config = dict(
    model='class-conditioned image diffusion model',
    dataset='capsule endoscopy frames (Kvasir-Capsule)',
    train_examples=42238,
    image_size=32,
    horizontal_flip=True,
    conditioning='class',
    arch='uvit',
    objective='edm',
    cond_dim=256,
    targets=['finding'],
    num_classes=11,
    cond_dropout=0.1,
    norm='layernorm',
    norm_position='sandwich',
    activation='gelu',
    head_dim=64,
    fused_qkv=False,
    qk_norm=False,
    parallel_block=False,
    moe='expert_choice',
    num_experts=4,
    moe_every=1,
    expert_mlp_ratio=0.5,
    experts_per_token=1,
    shared_expert=False,
    patch_size=[4, 4],
    layers=8,
    width=384,
    positions='learned',
    optimizer='soap',
    beta2=0.99,
    lr=0.0016,
    beta1=0.95,
    shampoo_beta=0.99,
    eps=1e-08,
    precondition_frequency=10,
    max_precond_dim=1024,
    one_sided=True,
    adamw_lr_other_params=0.0017,
    grad_clip=0.5,
    gradient_centralization=True,
    ema_decay=0.99,
    magnitude_pruning=0.7,
    steps=14200,
    batch_size=128,
    epochs=43.0,
    lr_schedule='cosine',
    final_lr_fraction=0.1,
    warmup_steps=2840,
    weight_decay=0.2,
    adamw_weight_decay_other_params=0,
)
Rows from expert 3 of block 4, named by matrix and row number. Rows with one number belong to one neuron. Each number is 128 + 24 x the weight over its row's rms, rounded and kept within 0 to 255. All counts start at 0. After the name is the row's rms in percent of the matrix's.
# up: expert up (model.blocks.4.mlp.up, 4x192x384), inputs 192-383
# down: expert down (model.blocks.4.mlp.down, 4x384x192, transposed), outputs 192-383
up.6 100 [128 128 128 128 128 128 128 128 128 128 128 128  27  78 128 128 180 128 128 128  48 128 128 128 128 128 128 128  80 128 175 128 128 128 128  99 128 128 128 128 128 128 128 128  86 128 128  93 128 132 128 128 128 192 128 128 128 128 128 106 128 128 128 108 128 128 128 147  58 128 128 128 128 128 128 145 128 128 128 128 182 128 128 170 128 199 128 125 128 128 128 128 167 128 128 128 128 128  67 128 178  96 141 141 128 128 128 128  80 128 128 128 130 128 128  66  94 149 128 128 128 128 128 128 162 128 128 128 128 128 133 128 128 128 128  96  77  65 128 128 128 128  42 128 128 128 128  86 128 128 128 113 148  93 128 128  99 128 128 128 128  86 128 183 128 128 109 128 128 128 120 128 128 128 128 128 128 158 128 128 128 124 128 188 128 128  90 128 125 176 166 141]
down.6 087 [156  86 128 128 128 128 128 128 128 128 128 128 128 128 113  99 166 193 103 172 128 128 135  92 128 128 128 123 128 128 128 128 162 106 128 128 140  73 128 107 128 128 128 128 138 128 128 128 128 128 128 128 128 128 128 178 128 128 128 128 171 128 128 128 128 216  95 184 128 128 128 128 128 128 121 128 128 128  97 128 145  36 128 128 128 128 123 128 128  97  95 128 126 128 128 128 128 128 128 128 146 162 153 108 128  38 128 128 128 128 128 128 128 128 128 128 128 128 128 110 128 124 128 179 129 128  79  38 128 128 128 128  35 128 128 128 128 128 102 160  96 128 128 151 128 128 128 128 128 128 128 128 128 157 128 128 128 128 128 128 128 128 128 128 128 128 128 128 128 128  54 128 128 122 128 128 115 128 170 128 128 128 189 128 208 128 128  80 128 152 205 128]
up.7 098 [ 52  60 128 128 128 128 206 184 128 130 128 203 147  67 128  96 128 128 128 128  77 128 117 128 198 128 128 133 128  61 128 128 176 128 128 128 123 128 128 128 128 128 128 128 128 200 128 128 128 128 128 128 117 128 128 128 128 128 128 128 128 128 128  72 128 128 158 128 128 128 128 128  95  81 147 128 128 128 128 128 128 128 128 108 128 160 128 128 128 128 128 128  42 128 188 128 128 182  72  42 128 128 105 128 128 128 124 128 128  73 128 128 128 128 128 128  75 128 128 128 128 128 128 128 128 128 128 128 102 128 128 128 128 222 128 128 128 128 128 128 128 142 128 186 128 128 128 128 126 136 129 183 128  84 128 128 128 173 128 128 189 128 128  63 128 128 128  57 128 128 128 128 128 128 140 128 128 179 128 128 128 128 128 128 128 128 128 145 128 128 128 160]
down.7 090 [128  99 174 128 128 128 128 128 128 128 128 128 104 128 128  81 146 128 128 128 128 128 128 128 108 128 128 128 128 128 113  82 128 128 128 128 128  96 169 128 128 184 128 128 128  88 128 128 128 128 128 128 128 135 145 128 128 128 128 128 128 128 128 128 128 125 128 153 128 128 128 128 124 128 128 128 128 175 123 128 114 128 128 128 128 191 128 128 128 125 128 128 128 181 164 128 128 128 128  41  76 189 128 128 128 128 146 181 128 195 128  98 128 128 141 128 128 128 159 128 128  85 128 123 128 128 162 128 128 128 128 128 128 128 128 128 128 128 185 128 128 166  44 128 185 163  40 120 128 193 128 128 128 128 128 125 128 128 102 128 128 128 128 128 128  66 128 169 128  64 210 124  93 128  73 188 128 128 128 128 128 101 141 128 128 112 128 128 128 128 128 180]
up.8 114 [128 128  16 128 128 128 128 128 128 128 128 128 142 128 128 128 166 210 152 128 128 128 128 161 128 128 140 128  36 128 128 128 185 128 128 128 128 128 128 128 128 128 128 128 128 128 128 159 128 128 128 128 128 128 128 128 142 128 128 128 128 222 128  16 128 128 128 128 119 128 128 128 128 128  75 128 183 128 128 128  77 128 128 125 147 128 184 128 128 128 128 128 128 128 128 128 128 153 128 128 128  88 128 128 128 192 128 128 128 128  70 128 141 111 189 128 128 128 128 128 114 128 128  62 128 128 128 128 147 128 128 128 128 128 128 128 128 190 128 159 128 128 128 128 128  85 128 128 128 128 128 128 115 128 128 128 111  90 128 128 128 128 128 128 128 128 128 128 128 157 128 150 128 128 128 128 128 128 145  88 128 128 128 128 128 128 128 179 128 168 128 128]
down.8 112 [134 180 151 130 128 128 128 128  96 128 128 128 128 128 128 126 168 103 128 128 128 128 128 128 128 128 128 128 128 128 128 128 128 128 128 195 111 128 128 128 128 199 165 109 128  86 128 128 128 128 128 128  64 128  53 128 128 128 165 135 118 128 128 128 128 128 128 128 128 128 128 128 128 255 128 128 128 128 128 128 128 255 128 193 128 128 157 128 128 128 128 128 111 128 128   7 128 128 204 196 157 114 117 128 136 128 128 156 128 128 128 142 128 105 128 185 128 128 128 128 128 128 128 128 128 128 128 128 128 128 128 128 128 144 128 128 128 128 212 128 128 128 128 128 128  99  78 128 128 128 183 128 128 102 128 138 128 165 128 128 154 128 128  79 166 128 128 128 128 128 128 128 128 128 147 159 128  92 128 130 128 128 107  55 128 128 106 128 128 128 128 158]
up.9 120 [128  40  65  70 128 158 137 185 153 103 128 174 128 128 128 166 128 128 128 172 128 128 128 128 180 146 128 128 128 128 128 128 128 128 128 128 176 128 128 128 128 128  89 127 142 178 128 128 128  99 120 128 128 128 128 167 128 104 128 128 128 100 128 128 128 128 128 128 139  66 128 128 128 128 128  57 141 151  96 128 128 128  86 128 128 152 128 128 128  84 128 152 128 163 128 128 119  68 122 147 128 128 128 128 128  91  90 128 163  68 128 133 128 143  89  68 128  92 128 145 115 128 245 128 128 158 128 128 128 128 128 128 174 163 128 128 193 128 128 210 128 128 128 128 128 128  71 180 128 128 128 122 142 132 128 128 145 128 128 128 128 128 128 128 167 184 128  53 168 128 128 128 148 168 128 128 128 128  83 128 128 128 128 193 128 128 128 128 128 128 128 128]
down.9 121 [102  56 128 128 128 128 128 154 128 128 128 174 146 128 128 128 128 128 128 128 128 128 113  91 128 128 128 153 137 152 128 179 193 103 150 128 151 128 129 128 103 128 155 128 177 128 128 128 122 156 121  98 128 128 128 128 128 128 128 128 128 128 128 128 128 128 128 126 128 178 128 114 111  86 155 128 128 128 128 128 128 182 128 108 104 128 103 128 128 128  77  84 161 128 139 150  86 197 178 128 128 118 128 128 128 128 128 128 128 128 128 128 128 128 128 128 128 123 128  72  94  61 128 128 128 168 164 172 167 128 128 128 128 128 128  61 128 128 120 175 143 128 128 182 146 128 128 128 128 121 128 121 128 100 201 128 128 128 128 128 102 128 183 128 128 128 128  90  58 128 128  88 128 185 111 128  98 128  58 128 128 128 128 161 143 128 110 182 118 128 128 128]
up.10 062 [128 166  74 115 128 128 128 128 128 128 128 128 148  57 128 128 128 128 128 128 128 128 128 161 128 128 128 128 128 253 128 128 128 128 114 173 128 128 128 128 128  99 128 128  84  72 128 128 128 172 128 128 128 128 128 128 128 128 128 128 128 158 128 128 189 128 128 128 128 128 128 128 115 128 128 128   0 128 191 128 128 128 143 128 128 128 117 128 128 128 128 153 128 128 106 128 128 129 128 123 128 128 128 101 128 128 128 128 105 128 128 128 128 128 128 128 128 128 128 138  36 128 128 246 128 128 128 128 128 128 128 128 128 128 200 128 128 128 128 128 128 128 128 128 128 202 128 128 128 128 128 128 128 102 128 128 128 128 128 110 128 128 107 128 128 128 128 128 128 128 128 128 128 128 128 128 128 128 128 128  37 128 128 128 163 128 128 128 128 128 128  59]
down.10 067 [ 53 151 128 128 128 128 128 128 128 128 128 128 128 166 128 128 128 128 255 128 128  28 128 170 128 149 128 128  46 128 128 110 128 128 236 128 123 128 154 128 128 209 128 137 128 128 128 128 193 128 128  84 128 203 128 128 128 189 125 121 128 128 128  74 128 128 128 128 128 128 128 128 128 128 128 128 128 128 128 128 126 128 128 128 128 128 131 128  99 128 128 128 128 128 128 128 128 128 128 104 128 128 128 128 128 175 128 220 128 128 128 163 128 128 128 128 198 128 128 128 128 128 152 128 128 147 128 128  88 128 128 128 128 128 128 128 128 128  99  41 128 128 146 128 128 128 128 128  78 180 198 128 128 128 128 128 128 128 128 128 128 128 128 128 128 128 128 128 128 171 128 133 136 128 128 128 128 128 128 128 132 173 128 128 128 128 128  83 128 128 128 128]
up.11 096 [128 128 128  97 128 128 128 128 128 128 128 128 128 128 240 128 149 196 128 130 128 128 128 128 128 128 128 128 128 128 144  95 128 128 128 128 128 128 128 155 128 128  34 128 128 128 128  90  28  87 128 128 128 128 128 148 128 128  92 128 128 128 128 128 128 128 185 128 128 128 128 128 128 128 136 128 109 128 128 128  88 128 144  47 128 128 128 103 128 128 128 128 128 128 196 128 128 128 128 128 141 128 128 152 128 128 128 128 128 128 177 128 128 128  87  83 128 128 128 128 128 179 128 128 128 156 128 128 128 128 128 128 128 128 128 112 128 128 128 201 107 128 128 161  67 128 128 128 213  81  48 128 128 128 128 128 128 128 128 128 128 128 128 128 183 128 128 128 128 128 128 128 169 128 128 136 128 128 128 128 128 128 128 204 128 128 128 147 128 128 128 128]
down.11 085 [ 48 128 128 128 128 128 128  96 128 128 128 137 199 136 128 128 128 128 128 157 165 128 128 128 128 115 128 128 128 128 128 128 128 128 128  84 165 128 101 128 128 108 128 128 128 166 128 128 128 128 128 128 128 128 128 128 128 128 128 128 128 128 128 128 128 187 128 128 128 128  98 128 142  36 128 177 122 128 128 128 128 128 128 128 128 128 128 128 128 114 109 172 128 128 128 128 128 128 128 128 128  39 128 119  85 128 128 144 128 128 128 128 207 149 128  87 128 128 128 128 144 128 128 128 128 128 128 128 128 128 105 128 128 128 128 128 128  67 128 128 128 222 128 186 128 126 191 128 128 128  35 128 128 128 128 128 128 128 128 164 128 128 173 128 128 128 128 128  92 128 128 128 128 180 128 128 108 148 128 128 128 128 128 128 128 128 128 128 128 128 128 128]
up.12 057 [127 173 126 128 128 128 128 128 140 128 128 128 128 128 128 128 128 128 224 128 128 128 128 146  61 128 106  74 128 128 128 240 128 128 128  83 128 128  93 128 128 128 128 128 128 128 128 128  77 128 128  67 125 128 128 162 128  64  80 128 128 109 128 143 128 128 128 128 149 128 128 128 128  63 128 128 128 128 128 128 128 128 128 128 128 112 128 128 128 128 128 128 128  44 128 128 128 128 128 128 128 128 192 128 128 195 128 128 128 128 128  71 128  79 128 128 128 128 128 128 128 128 128 128 128  80 128 128 162 128 128 128  43 128 128 128 128  90  33 133 128  31 128 134 128 162  99 128 128  18 128 128 128 128 212 128 128 128 128 128 128 128 128 128 128 128 128 128 128 128 128 119 164 128 128 128 128 128 128 111 128 128 128 128 151 128 123 128 128  37  96 128]
down.12 062 [128 128 128 128 128 128 128 128  98 128 128 128 128 128 128 128 128 128 128 128 136 128 128 128 128 128 128 128 128  81 255 128 128 128 128 128 128 128 128 128 128 128 128 128 128 128 128 128  57 128 128 190 128 128 128 128 128 128  79 128 108 128 128  98 128 177 107 112 128 128 128 111  85 128 128 128 128 128 128 128 128 128 128 128 128 128 128 128 128 128 128 128 128 128 128 128 128 128 133 128 128 128 157 128 128 128 128 128 128 227 128 128 128 157 128 128 128 128 128 128 128 179 131 128 128 130 128 128 128 128 128 170 137 128 180 128 128 128 128 243 128 212 239 128 128 128 128 128 128 128 128 128 128 128 164  92 169 128 128 128 128 212 128 128 124  91 128 128 128  38 128 136 128 128 128 128 128 128 128 128 128 128 128 151 128 128 128 128 101 128 128 128]
up.13 058 [128 128 128 128 155 128 128 128 128 128 128 128 128 128 128 199 128 154 165 128  79 128 128 158 128 128 112 128 139 128 128 128  79 128 128 128 128  95 128 128 128 128 157  49 128 128 141 128 128 128  90 128  75 128 128 128   0 128 128  91 128 123 128 147 128 128 128 128 128 128 185 128 128 128 128 204 128 133 128 137 128 128 128 128 128 128 128 128 128 128 152 128 128 128 128 128 128 128 128 131 151 177 178 128 128 128 226 128 128 128 153 148 128 128 128 128 128 128 148 128 128 128 127 128 158  80 128 128 128 128 128 169 128 128 128 127 128 128 128 128 128 128 128 128 128 128 128 128 128 140  77 128 128 128 128 128 128  80 128  19 128 128 128 128 128 128 161 213 123 186 141 128 114 128 128  98 128 128 128 128 128 128 128 130 128 128 128 128 128 128 128 131]
down.13 059 [145  60 128 128  62 128 128 118  95 128 128 128 128 128 128 128 128 128 128 128 128 128 128 119 128 121 128 128 128 128 128 195 128 128 128 128 128  62 128 128 128 128 128 128 128 128 128 159 128 128 128 119 128 126 128 128 128 128 128 128 128 231 128 153 128 128 128 128 196 128 128 128 128 128 128  66 128 128 128 128 128 128 128 128 128  68  62 128 128 128 128 135 128 128 128 128 128 128 128 128 128 128 128  38 128 157  93 128 128 128 117 128 128 128 128 128 101 128 128 128 128 128 128 128 128 159 128 128 126 128 128 128 128 128 128 128  94 128 128  31 128 128 128 128 128 128 164 128 128 128 159 128 162 128 128 128 130 128 128 119 128 128 128 128 128 128 128 128 128 141 128 157 128 128 233 128 128 128 128 128 128 128 249 128 128 128 128 128 114 128 128 128]
up.14 119 [128 128 128 128 174 128  90 128 128 128 128 128 100 128 128 128 128 128 128 190 120 128 128 150 128 128 128 128 128 128 174 128 128 128 128 145 128 128 128 211 128  65 128 128 128 128  92 128 128 128 128 128 190 128 128 128 128 128 128 128 150 128 128 128 128  96 168  66 128 128 128 128 128  38  87 128 128 128 128  70 128 128 128 128 128 128 128 123 128 120 183 128 128 128 183 128 128 128 128 128 128 128 134 178  94 104 128 105  40 128 128 128 100 181 128 128  87 128 128 128  62 128 128 128  98 128 128 128  72 192 128 128 128 128 128  92 145 128 128 162 128 128 128 128 128 128 128 128 128 129  81 128  93 128 128 128  63 193 106 128 128 128 128 128 128 128 128 128 128 128 128 128 128 128 128 128 119 128 139 128 128 128 128 128 128 128 128 128 165 128 128 128]
down.14 134 [132 126 128 128 128 128 128 174 128 128  85  92  82 128 114 128 128 128 128 154 128  71 128 128 128 128 126 128 128 104 128 128 128 128 128 195  76 128 179 112 128 189  84 194 128 100 245 175  89  97 128 128  36 128 128 128 128 128 128 103 128 128 206 128 128 193 128 128 128 192 128 128 128 128 107 128 128 128 128 108 128 128 189 128 112 128  93 128 128 128 165 111  69 128 130 128 128 151 128 128 127 153 140 128 128 128  84 128 128 128 128 128  71 152 128 128 128 128 128 128 128 128 128 128 128 128 128 128 128 207 128 128 128  62 128 128 126 118 134 176 136 145 128 128 128 128 128 128 128  81 112 107 128 128 128  89 127 102 128 128  82 139 128 143 128 121 128 189  82 128 128  73 128 128 128 128 127 131 128 128 128 192 175 128 100 148 116 128 128 128 128 128]
up.15 091 [128 128 128 128 202  75 128 128 128 190 124  98 128 128 106 128 216 228 128 128  81 128 128 128 128 128 128 128 128 128 169 128 128 128 128 143 103 128 128 128 128 128  85 128 128 146 128 128 128 128 128 192 128 160 128 128 128 103 128 128 114 128 128  76 128 128 128 128 128 128 128 134 122 128 169 128 128 128 128 118 162 128 224 128 168 128 157 128 128 128 119  90 119 128 128 117 128  32  85 128 132 134 128 128  79 128 128 128 128 128 167 128 128 128 128 128 128 128 128 128 100 134   0  58 128 128 128 110 128 138 128 128 128 128 128 193 128 128 128 128 128  86 128 128 128 128 128 128 128 128 128 128 128 128 188 128 128 106 128 128 128 128 128 128 128 128 128 170 167 128 128 128  62 140 131 128 128 140 142 128 130  96 128 128 128 174 128 128 128 128 128 128]
down.15 094 [128 128 128 128 128 128 128 128 117 128 137 128 128 169 128 128 102 128 171   2 128 128 128 128 128 126 178 128 128 128  76 128 128 128 128 149 128 128 128 128 128  79 102 128 128 128 128 128 181 165 128 101  97 128 128  66 128 128 128 128 216 128 128 128 128 128 128 128 128 128 128 128 128 128 128 203 128 158 128 139 128  36 128 159  84 128 128 128 128 153 128 128 128  80 128 128 144 128 111 193 114 125 128 105 128 128 128 128  67 128 128 128 128 128 128 128 112 190 206 128 128 128 134 151 128 128 128 203 128 128 128 128  40 103 128 128 128 154 128 128 128  39 128 177 128  82 128 128 128 141 128 128 128 128 169 128 128 128 128 128 128 139 128 128 128 128 128 128 128 128 128 128 128 128 128 128 128 128 174 128 128 114 128 128 128 128 128 128 128 128 117 128]
up.16 121 [128 128 128 118  98 131 128 128  75 128 177 128 131 128 128 128 128 128 118 154 128 174 146 128 128 128 176 144  74 132  99 128 128 125 195 148 128 128 128 128 104 128 128 128  52 128 128 128 128 109 128  50 128 128 128 128 128  83  85 128 206 128 162 135 128  66 166 128 128 128 228 128 114 108 128 128 128  64 128 128 128  73 225 128 128 128 179  89 128 128 128 128 128  91 128 128 128 128 128 128 128 128 128 128 128 128 128 127 128 128 128 128 128 144  82 128 128 128 105 128  93 128 128 163 128 128  98 128 128 128 128  70 188 128 167 128 128 128 128 128 128 128 128 128  61 128 128 128 187 128 128 128 128  82  94 128 128 128 128 128 128 128 128 128 128 149 128 128 128 128 148 128 128 162 185 209 110 128 128 128 128 128 128 128 128 128 128 146 128 106 128 123]
down.16 136 [128 115 128 134 128 125 128  83 111 128 128 128 128 128 128 128 128 128 240 128 154 128 249 128 135 128 128 154 128 227 126  83 116 128 130  76 189 128 128 128 128 128 128 128 125 128 128 128 128 128 128 128  73 148 167 128 128  82 128 128 128 128 128 128 128 128 128 124 152 128 158 128 129 179 128 215 128 128 128  89 128 101 128 128 128 131 128 127 128 149 128 128 128 142 115 173  97 128  99 128 128 128 128 128 128 148 183  96 110 176 128 128 148 128 128 128 128 128 128 128 129 128 128 128 128 128 128 220 128 107 151 157 128 128 128 128 131  62 128 128 128 128 128 128 128 128 128 137 199 135 108 128 128 128  85 128 128 116  83 128 128 116 138 173 128  92 128 128 128 128 182 128 128 155 128 128  76 128 152 128 128  64 128 110 128 128 128 128 128 128 128 140]
up.17 119 [128 128 128 128 128 119 128 128 194 180 128 128  99 124  98 128 128 173 128 128  83 132 128 128 128 128 128 128 141 128 128 128 148 128 128 128 107 128 128 128 128 128 118 128 128 153 128  66  89  84 128 157 128 128 188 128 141  84 128 128 128 120 181 128 128 128 128  80 128  96  93 128 128 138  61 128 128 128 128 159 128 128 165 128 128 112 178 128 128 150 128  69 128 128 171 137 128 128 128 128 110 128 128 128 128  87 128 128 128 128 170 128 128 128 195  96 112 128 180 128  86 128 128 191 128 128 128  84 128 128 128 128 182 128 128 128 142 161 128 152 128 128 128 128 128 128 128 128 128 128 128 128 128 187 152 128 128 128 128 149 201 128 128  98 128 128  99 128 172 104 128 128 195 145 128 109 128 128 128 186 144 128 128 128 111 128  87 128 100 171 128 128]
down.17 122 [128 128 128 128 128 128 193 128 128 176 183 124  92 128  61 128 128 134 128 150  90 128 128 152 128 128 177 128 128 128 128 128 110 128  90  92 128 101 128 128 128 192 128 128 128  82 164 128 158 128 128 200 160 128 128 128 128 128 108 128 128 128 128 128 128 103 156 128 128 128 128 120 128 150 128  67 128 128 128 128 128 147 128 128 128 128 180 128 128 128 113 128 128 128 128 128 128  91 128 128 131 128 128 137 128 128 128 128 128 128 128 134 131  85 128  77 128 128 128  90 118  63 143 128  86 128 147 131 128 128 128  75 128 128  86 128  63 128 128  75 119  54  56  55 133 128 128 128 128 174 143 128  62 128 128 128 156 128 128  95 128 102 112 135 187 142 147 128 128 128 128 128 196 127 120 128 128 128 126 104 128 128 128 171  65 128 128 128 128 113 128 128]
up.18 110 [128 128  94 128 150 128 174 128  55 154 128  78 128 128 140 182 128 128 128 128 104 128 128 128 189 128 128 197 149 128 155 207 144 160 130 128  84 128 128 128 128 128  76 128 121 209 121 101  97 128 163  54  81 128 168 129 194 128 213 128 128 128 178 128 128 128 164  85 128 128  97 181 128 128 128 128 128 128 128 128 128 128  81 128 128 128 128 112 128 128 193 128 128 128 138 128 168 171 128 128 128 128 143 177 128 128 203 128 128 128 171 128  84 136 128 128 143 128 128 128 128 150 128 128 128 128 128 128 128 128 154  60 128 120 128 128 113 128 128 128  97 180 128 128 128 128 107 128 128 112 128 128 128 128 128 158 128 128 128 128 126  55 128 157 128 107  95 128 128 128 121 163 128 108 128 128 128 137 128 128  81 128 128 128  80 128 169 128 161 185 158 128]
down.18 115 [128 168 128 128 128 190 128 128 128 182 128 113 128 128 128 175 128 165 136 128 104 141 128 128 128 128 192 128 128 128 185 128 128 173 128 128 128 110 128 122 128 128  96 128 128 128 128  80 128 128 128 184 128  70 154 128 128 128 128 128 128  87 128 128  72 124 128 128 128  79 128 144 128  74 128 128 128 128 128  78 190  69  82 128 128 153 125 128 128  68 189 128 128 128 128 151 128 132 128  95 128 128 128 173 128 142 128 128 128 120 172 128 128 136 128 128 128 128 204 137 128 128 120 128 128 122 128 128 128 128 128  35 106  61 128 128  98  99 128 177 128 128 128 152 128 116  85  37 128 128 128 128 162 128 128 128 128 128 159 124 128 128  60 136 128 128 128 128 151 128 159 128 128 128 128 121 128 128 110 128 128 180  72 151 128 128 162 128  72 128 128 128]
up.19 079 [128 128 128  97 128 128 128 195 128 128 128 128 128 128 128 128 128 165 128 149 128 128 128 128 128 156 157 128 234 128 128 128 134 128 128 139 128 128 128 169 184 114  69 128 128 128 128 128 128 128 128 128 128 128 128 128 128 128 128 170 128  67 128 128 128 128  64  91 103 128 128 128 128 128 187 128 146 155 128 128 128 128 128 128 128 128 128 128 131 128 128 128  92 128 128  98 128 128 128 128 128 128 128 128 128 128 128 128 128 128 128 162 128 163 128 128 128 128 128 128  81 128 128 128 128 128 128 128 128 177 128 128 128 128  48 128 211 128 128 196 128 128 128 128 128 128 128 128 128 128 128 128 128 128 142 128 151 128 128  92 101 128 128 128 160 128 152 128 128 128 128 128 128 128 128 128  79 120 128 128 128  94 128 128 128 165  79 128 128 128 128  86]
down.19 084 [128 140 128  99 128 128 128 128  51 128 128 128 128 128 128 203 128  61 128 109 128 128  95 128 128 151 128 128 190 128 128 168 128 128 128 145 128 128 128 192 128 128 118 128  87 128 166  94 128 128 128 128 128 128 128 128 128 128 198 128 128 128 128 146 128  82 128 128 128 128 128 128 133 128 128 128 128 128 128 128 128  57 128 128  91 159 128 128 123 128 128 128 128 128 128 128 128 128 128 128 128 128 128 128 128 128 128 128 128 128 128  66 128 128 150 191 128  92 128 154 128 128 168 212 128 128 171  97 128 161 128 128 128 178 128 128 128 128 128 128 116 128 128 128 128 128 128 110  46 158 128 114 128 128 128 128 128 159 128 128 128 128 128 128 133  61 128 128 128 128 128 128 128 128 128 128 128  38 128 128 128 128 128 128 128 128 128 128  92 128 128 172]
up.20 093 [128 128 128 137 101 128 128 128  98  99 128 160 158 128 128 128  95 128 128 113 128 161  89 143 128 128 113 128 128 128 128 128 128 178 128 128 125 128 128 128 104 128 172 128 128  84 128 113 128 128 128 128 128 128 128 119 115 128 128 107 128 128 128 128 128 152 128 165 128 128 158 128 128 177 128 123 128 128 128 151 128 117 128 123 126 128 104 128 128 176  88 128 128 128 139  63  83 121 128 138 128 128 199 147 128 128 128 156 128 128 128 128 142 101 128 128 165 128 128 128 152  31 117 128 147 141 128  88 128  59 128 128 134 145 191 130 128 128 128 125 171 128 183 128 150 128 128 128 128 173 128 120 168 128  19 128 128 128  90 185 128 128 145 128 128 128 151 162 120 131  83 128 128 128 128 128 143 124 128 128 128 110 128  93 128 128 128 128 128 128 146  77]
down.20 043 [128 128 128 128 128 128 128 128 128 128 128 128 128 128 128 128 137 155 128 128 128 128 128 128 128 128 128 128 128 128 128 128 128 172 185 128 128 128 128 128 128 128 128 128 128 128 128 128 128 128 128 128 128 128 128 128 128 128 128 128 128 131 128 128 128  37 128 128  87 128 128 128 128 128 128 128 128 128 192 128 128 128  54 128 128 128 128 128 128 128 157 191 128 128 128 219 168 128 128 128 128 255 113 128 128 128 128 128 128  48 128 128 128 128 182 128 128 128 128 176 128 128 128 128 128 128 128 128 128 128 102 128 128 128 102  65 128 128 128 128 128 128   0 128 128 128 128 128 128  58 128 128  46 153 128 128 128 128 128 128 128 143 128 128 128 128 120 128 128 128 128 128 128 128 128 128  59 128 128 128 128 128 128 128 128 128 128 128 128 128 128 128]
up.21 095 [199 128 128 128 128 128 128 220 128 128 148 128  79 128 128 128 128 128 128  85 128 128 128 128 128 128 184 128 128 128 128 128 128 128 128 128 128 128 128 128 128 128  67 150 128 128 128  96 128 128 128 128 128 128 128 128 128 128 128 128 128 128 128 128 128 128 128 124 128 128 128 128 128 128 128 128 128 128 128 113 156 128 128 128 175 128 128 128 128  49 129 200 110 128 128 128 128 128 128 128  66 128 128 128 128 128 128 128 128 128 128 164  98 128 128 128 154 128 128 166  62 128 128 128 128 128 128  87 128 128  62 111 128 128  60 128 128  60 128 128 110 128 128 128 128 128 128 128 128 124 128 128 128 128 115 128 128 110 128  29  74 128 128 128 128 121 128 128 128 128 128 128 157 128 128 128 128 128 178 128 128 128 128 128 128 128 110 128 128 128 197 214]
down.21 087 [128 128 128 128 115 170 128 128  97  86 128 128 128 128 128 128 128 128  80 128 131 128 128 153 128 123 128 128 128 128 128 128 128 128 128 128 128 104 115 128 128 128 128 128 128 128 128 128 128 128 157 128 156 117 128 128 128 128  81 128  93 128 137 128 128 128 128 128 128 128 128 128 128 128 128 128 128 128 128 128 144 128 128 104 128 128 128  96 128 128 128  62 128 128  16 101  85 162 128  92  43 148 128 128 128 204 182 184 128 126 128 128 128 128 128 183 213 109 128 128 132  83 128 128 128 128  66 128 128 128 128 128 155 128 128 128  84 128 166  38 205 128 137 128 128 128 128 128 128 128 155 128 128 128 128 215 128 128 128  85 128 128 128 128 128 128 128 128 128 128 128 128 128 128 128 139 128 128 128 128 128 128 248 128 128 114 166 128 128  97  70 128]
up.22 102 [152 128 128  68 148 128 128 128  74 128 137 128 138 128 128 128 128 128 127 128  64 128 128 128 128 128 128  95 113 128 128 128 128 128 128 128 128 128 128 128  90 120 128 128 128 128 128 128 128 128 219 128 128  86 128 128 128 128 128 128 128 128 128 128 128 128 128 128 128 128  61 128 128  86 128 128 128 128 128 143 128  91 130 128 128 113 169 128 128 128 128 128 128 128 128 128 128 128 128 128 176 126 127 128 128 148 128 128 128 128 128 128  88 178 128 128 128 128 119 128 106 128 128 128 128 128 128 141 128 128 128 128 128 207 128  78 128 128 154 128 128 128  89 128 105 128 128 234 128 128 128 128 128  97 128 128 128 128 128 124  79 109 128  86 128 128 171 128 178 128 128 128 128 128 103 187 128 146 128 128 125 128 128 182 128 148 128 128 147 128 174 128]
down.22 100 [128 128 128 128 128 128  81 128 102 128 128 128 128 115 128 128 128 136 128 128 128  37  71 128 128 128 128 128 186 128 128 160 191 128 128 151 128 128 128 128 128  36 128 128 128 128 128  88 128 128 204 128 128 128 128 121 105 128 128 108 167 128 255 128 128 128 128 104 128 128 128  88 158 128  79 128 128 128  95 128 128 128 158 131 128 128 145 128  76 128 128  76 128 128 128 128 128 236 128 128 128 128 128 114 126 128 128 128 192 128  78 128 128 128 128 128 128 128 128 128 128 107 175 128 128 128 128 128 171 128  74 128 150 128 128 128 128 128 128 119 128 128 106 128 128 128 128 128 128 130 128 128 128 128 128 116 128 128 128 128 128 128 128 128 128 128 128 128  61 128 137 128 145 128 128 157 128 128 128 128 122 140 128 128 128 194  52 107 128 128 128  97]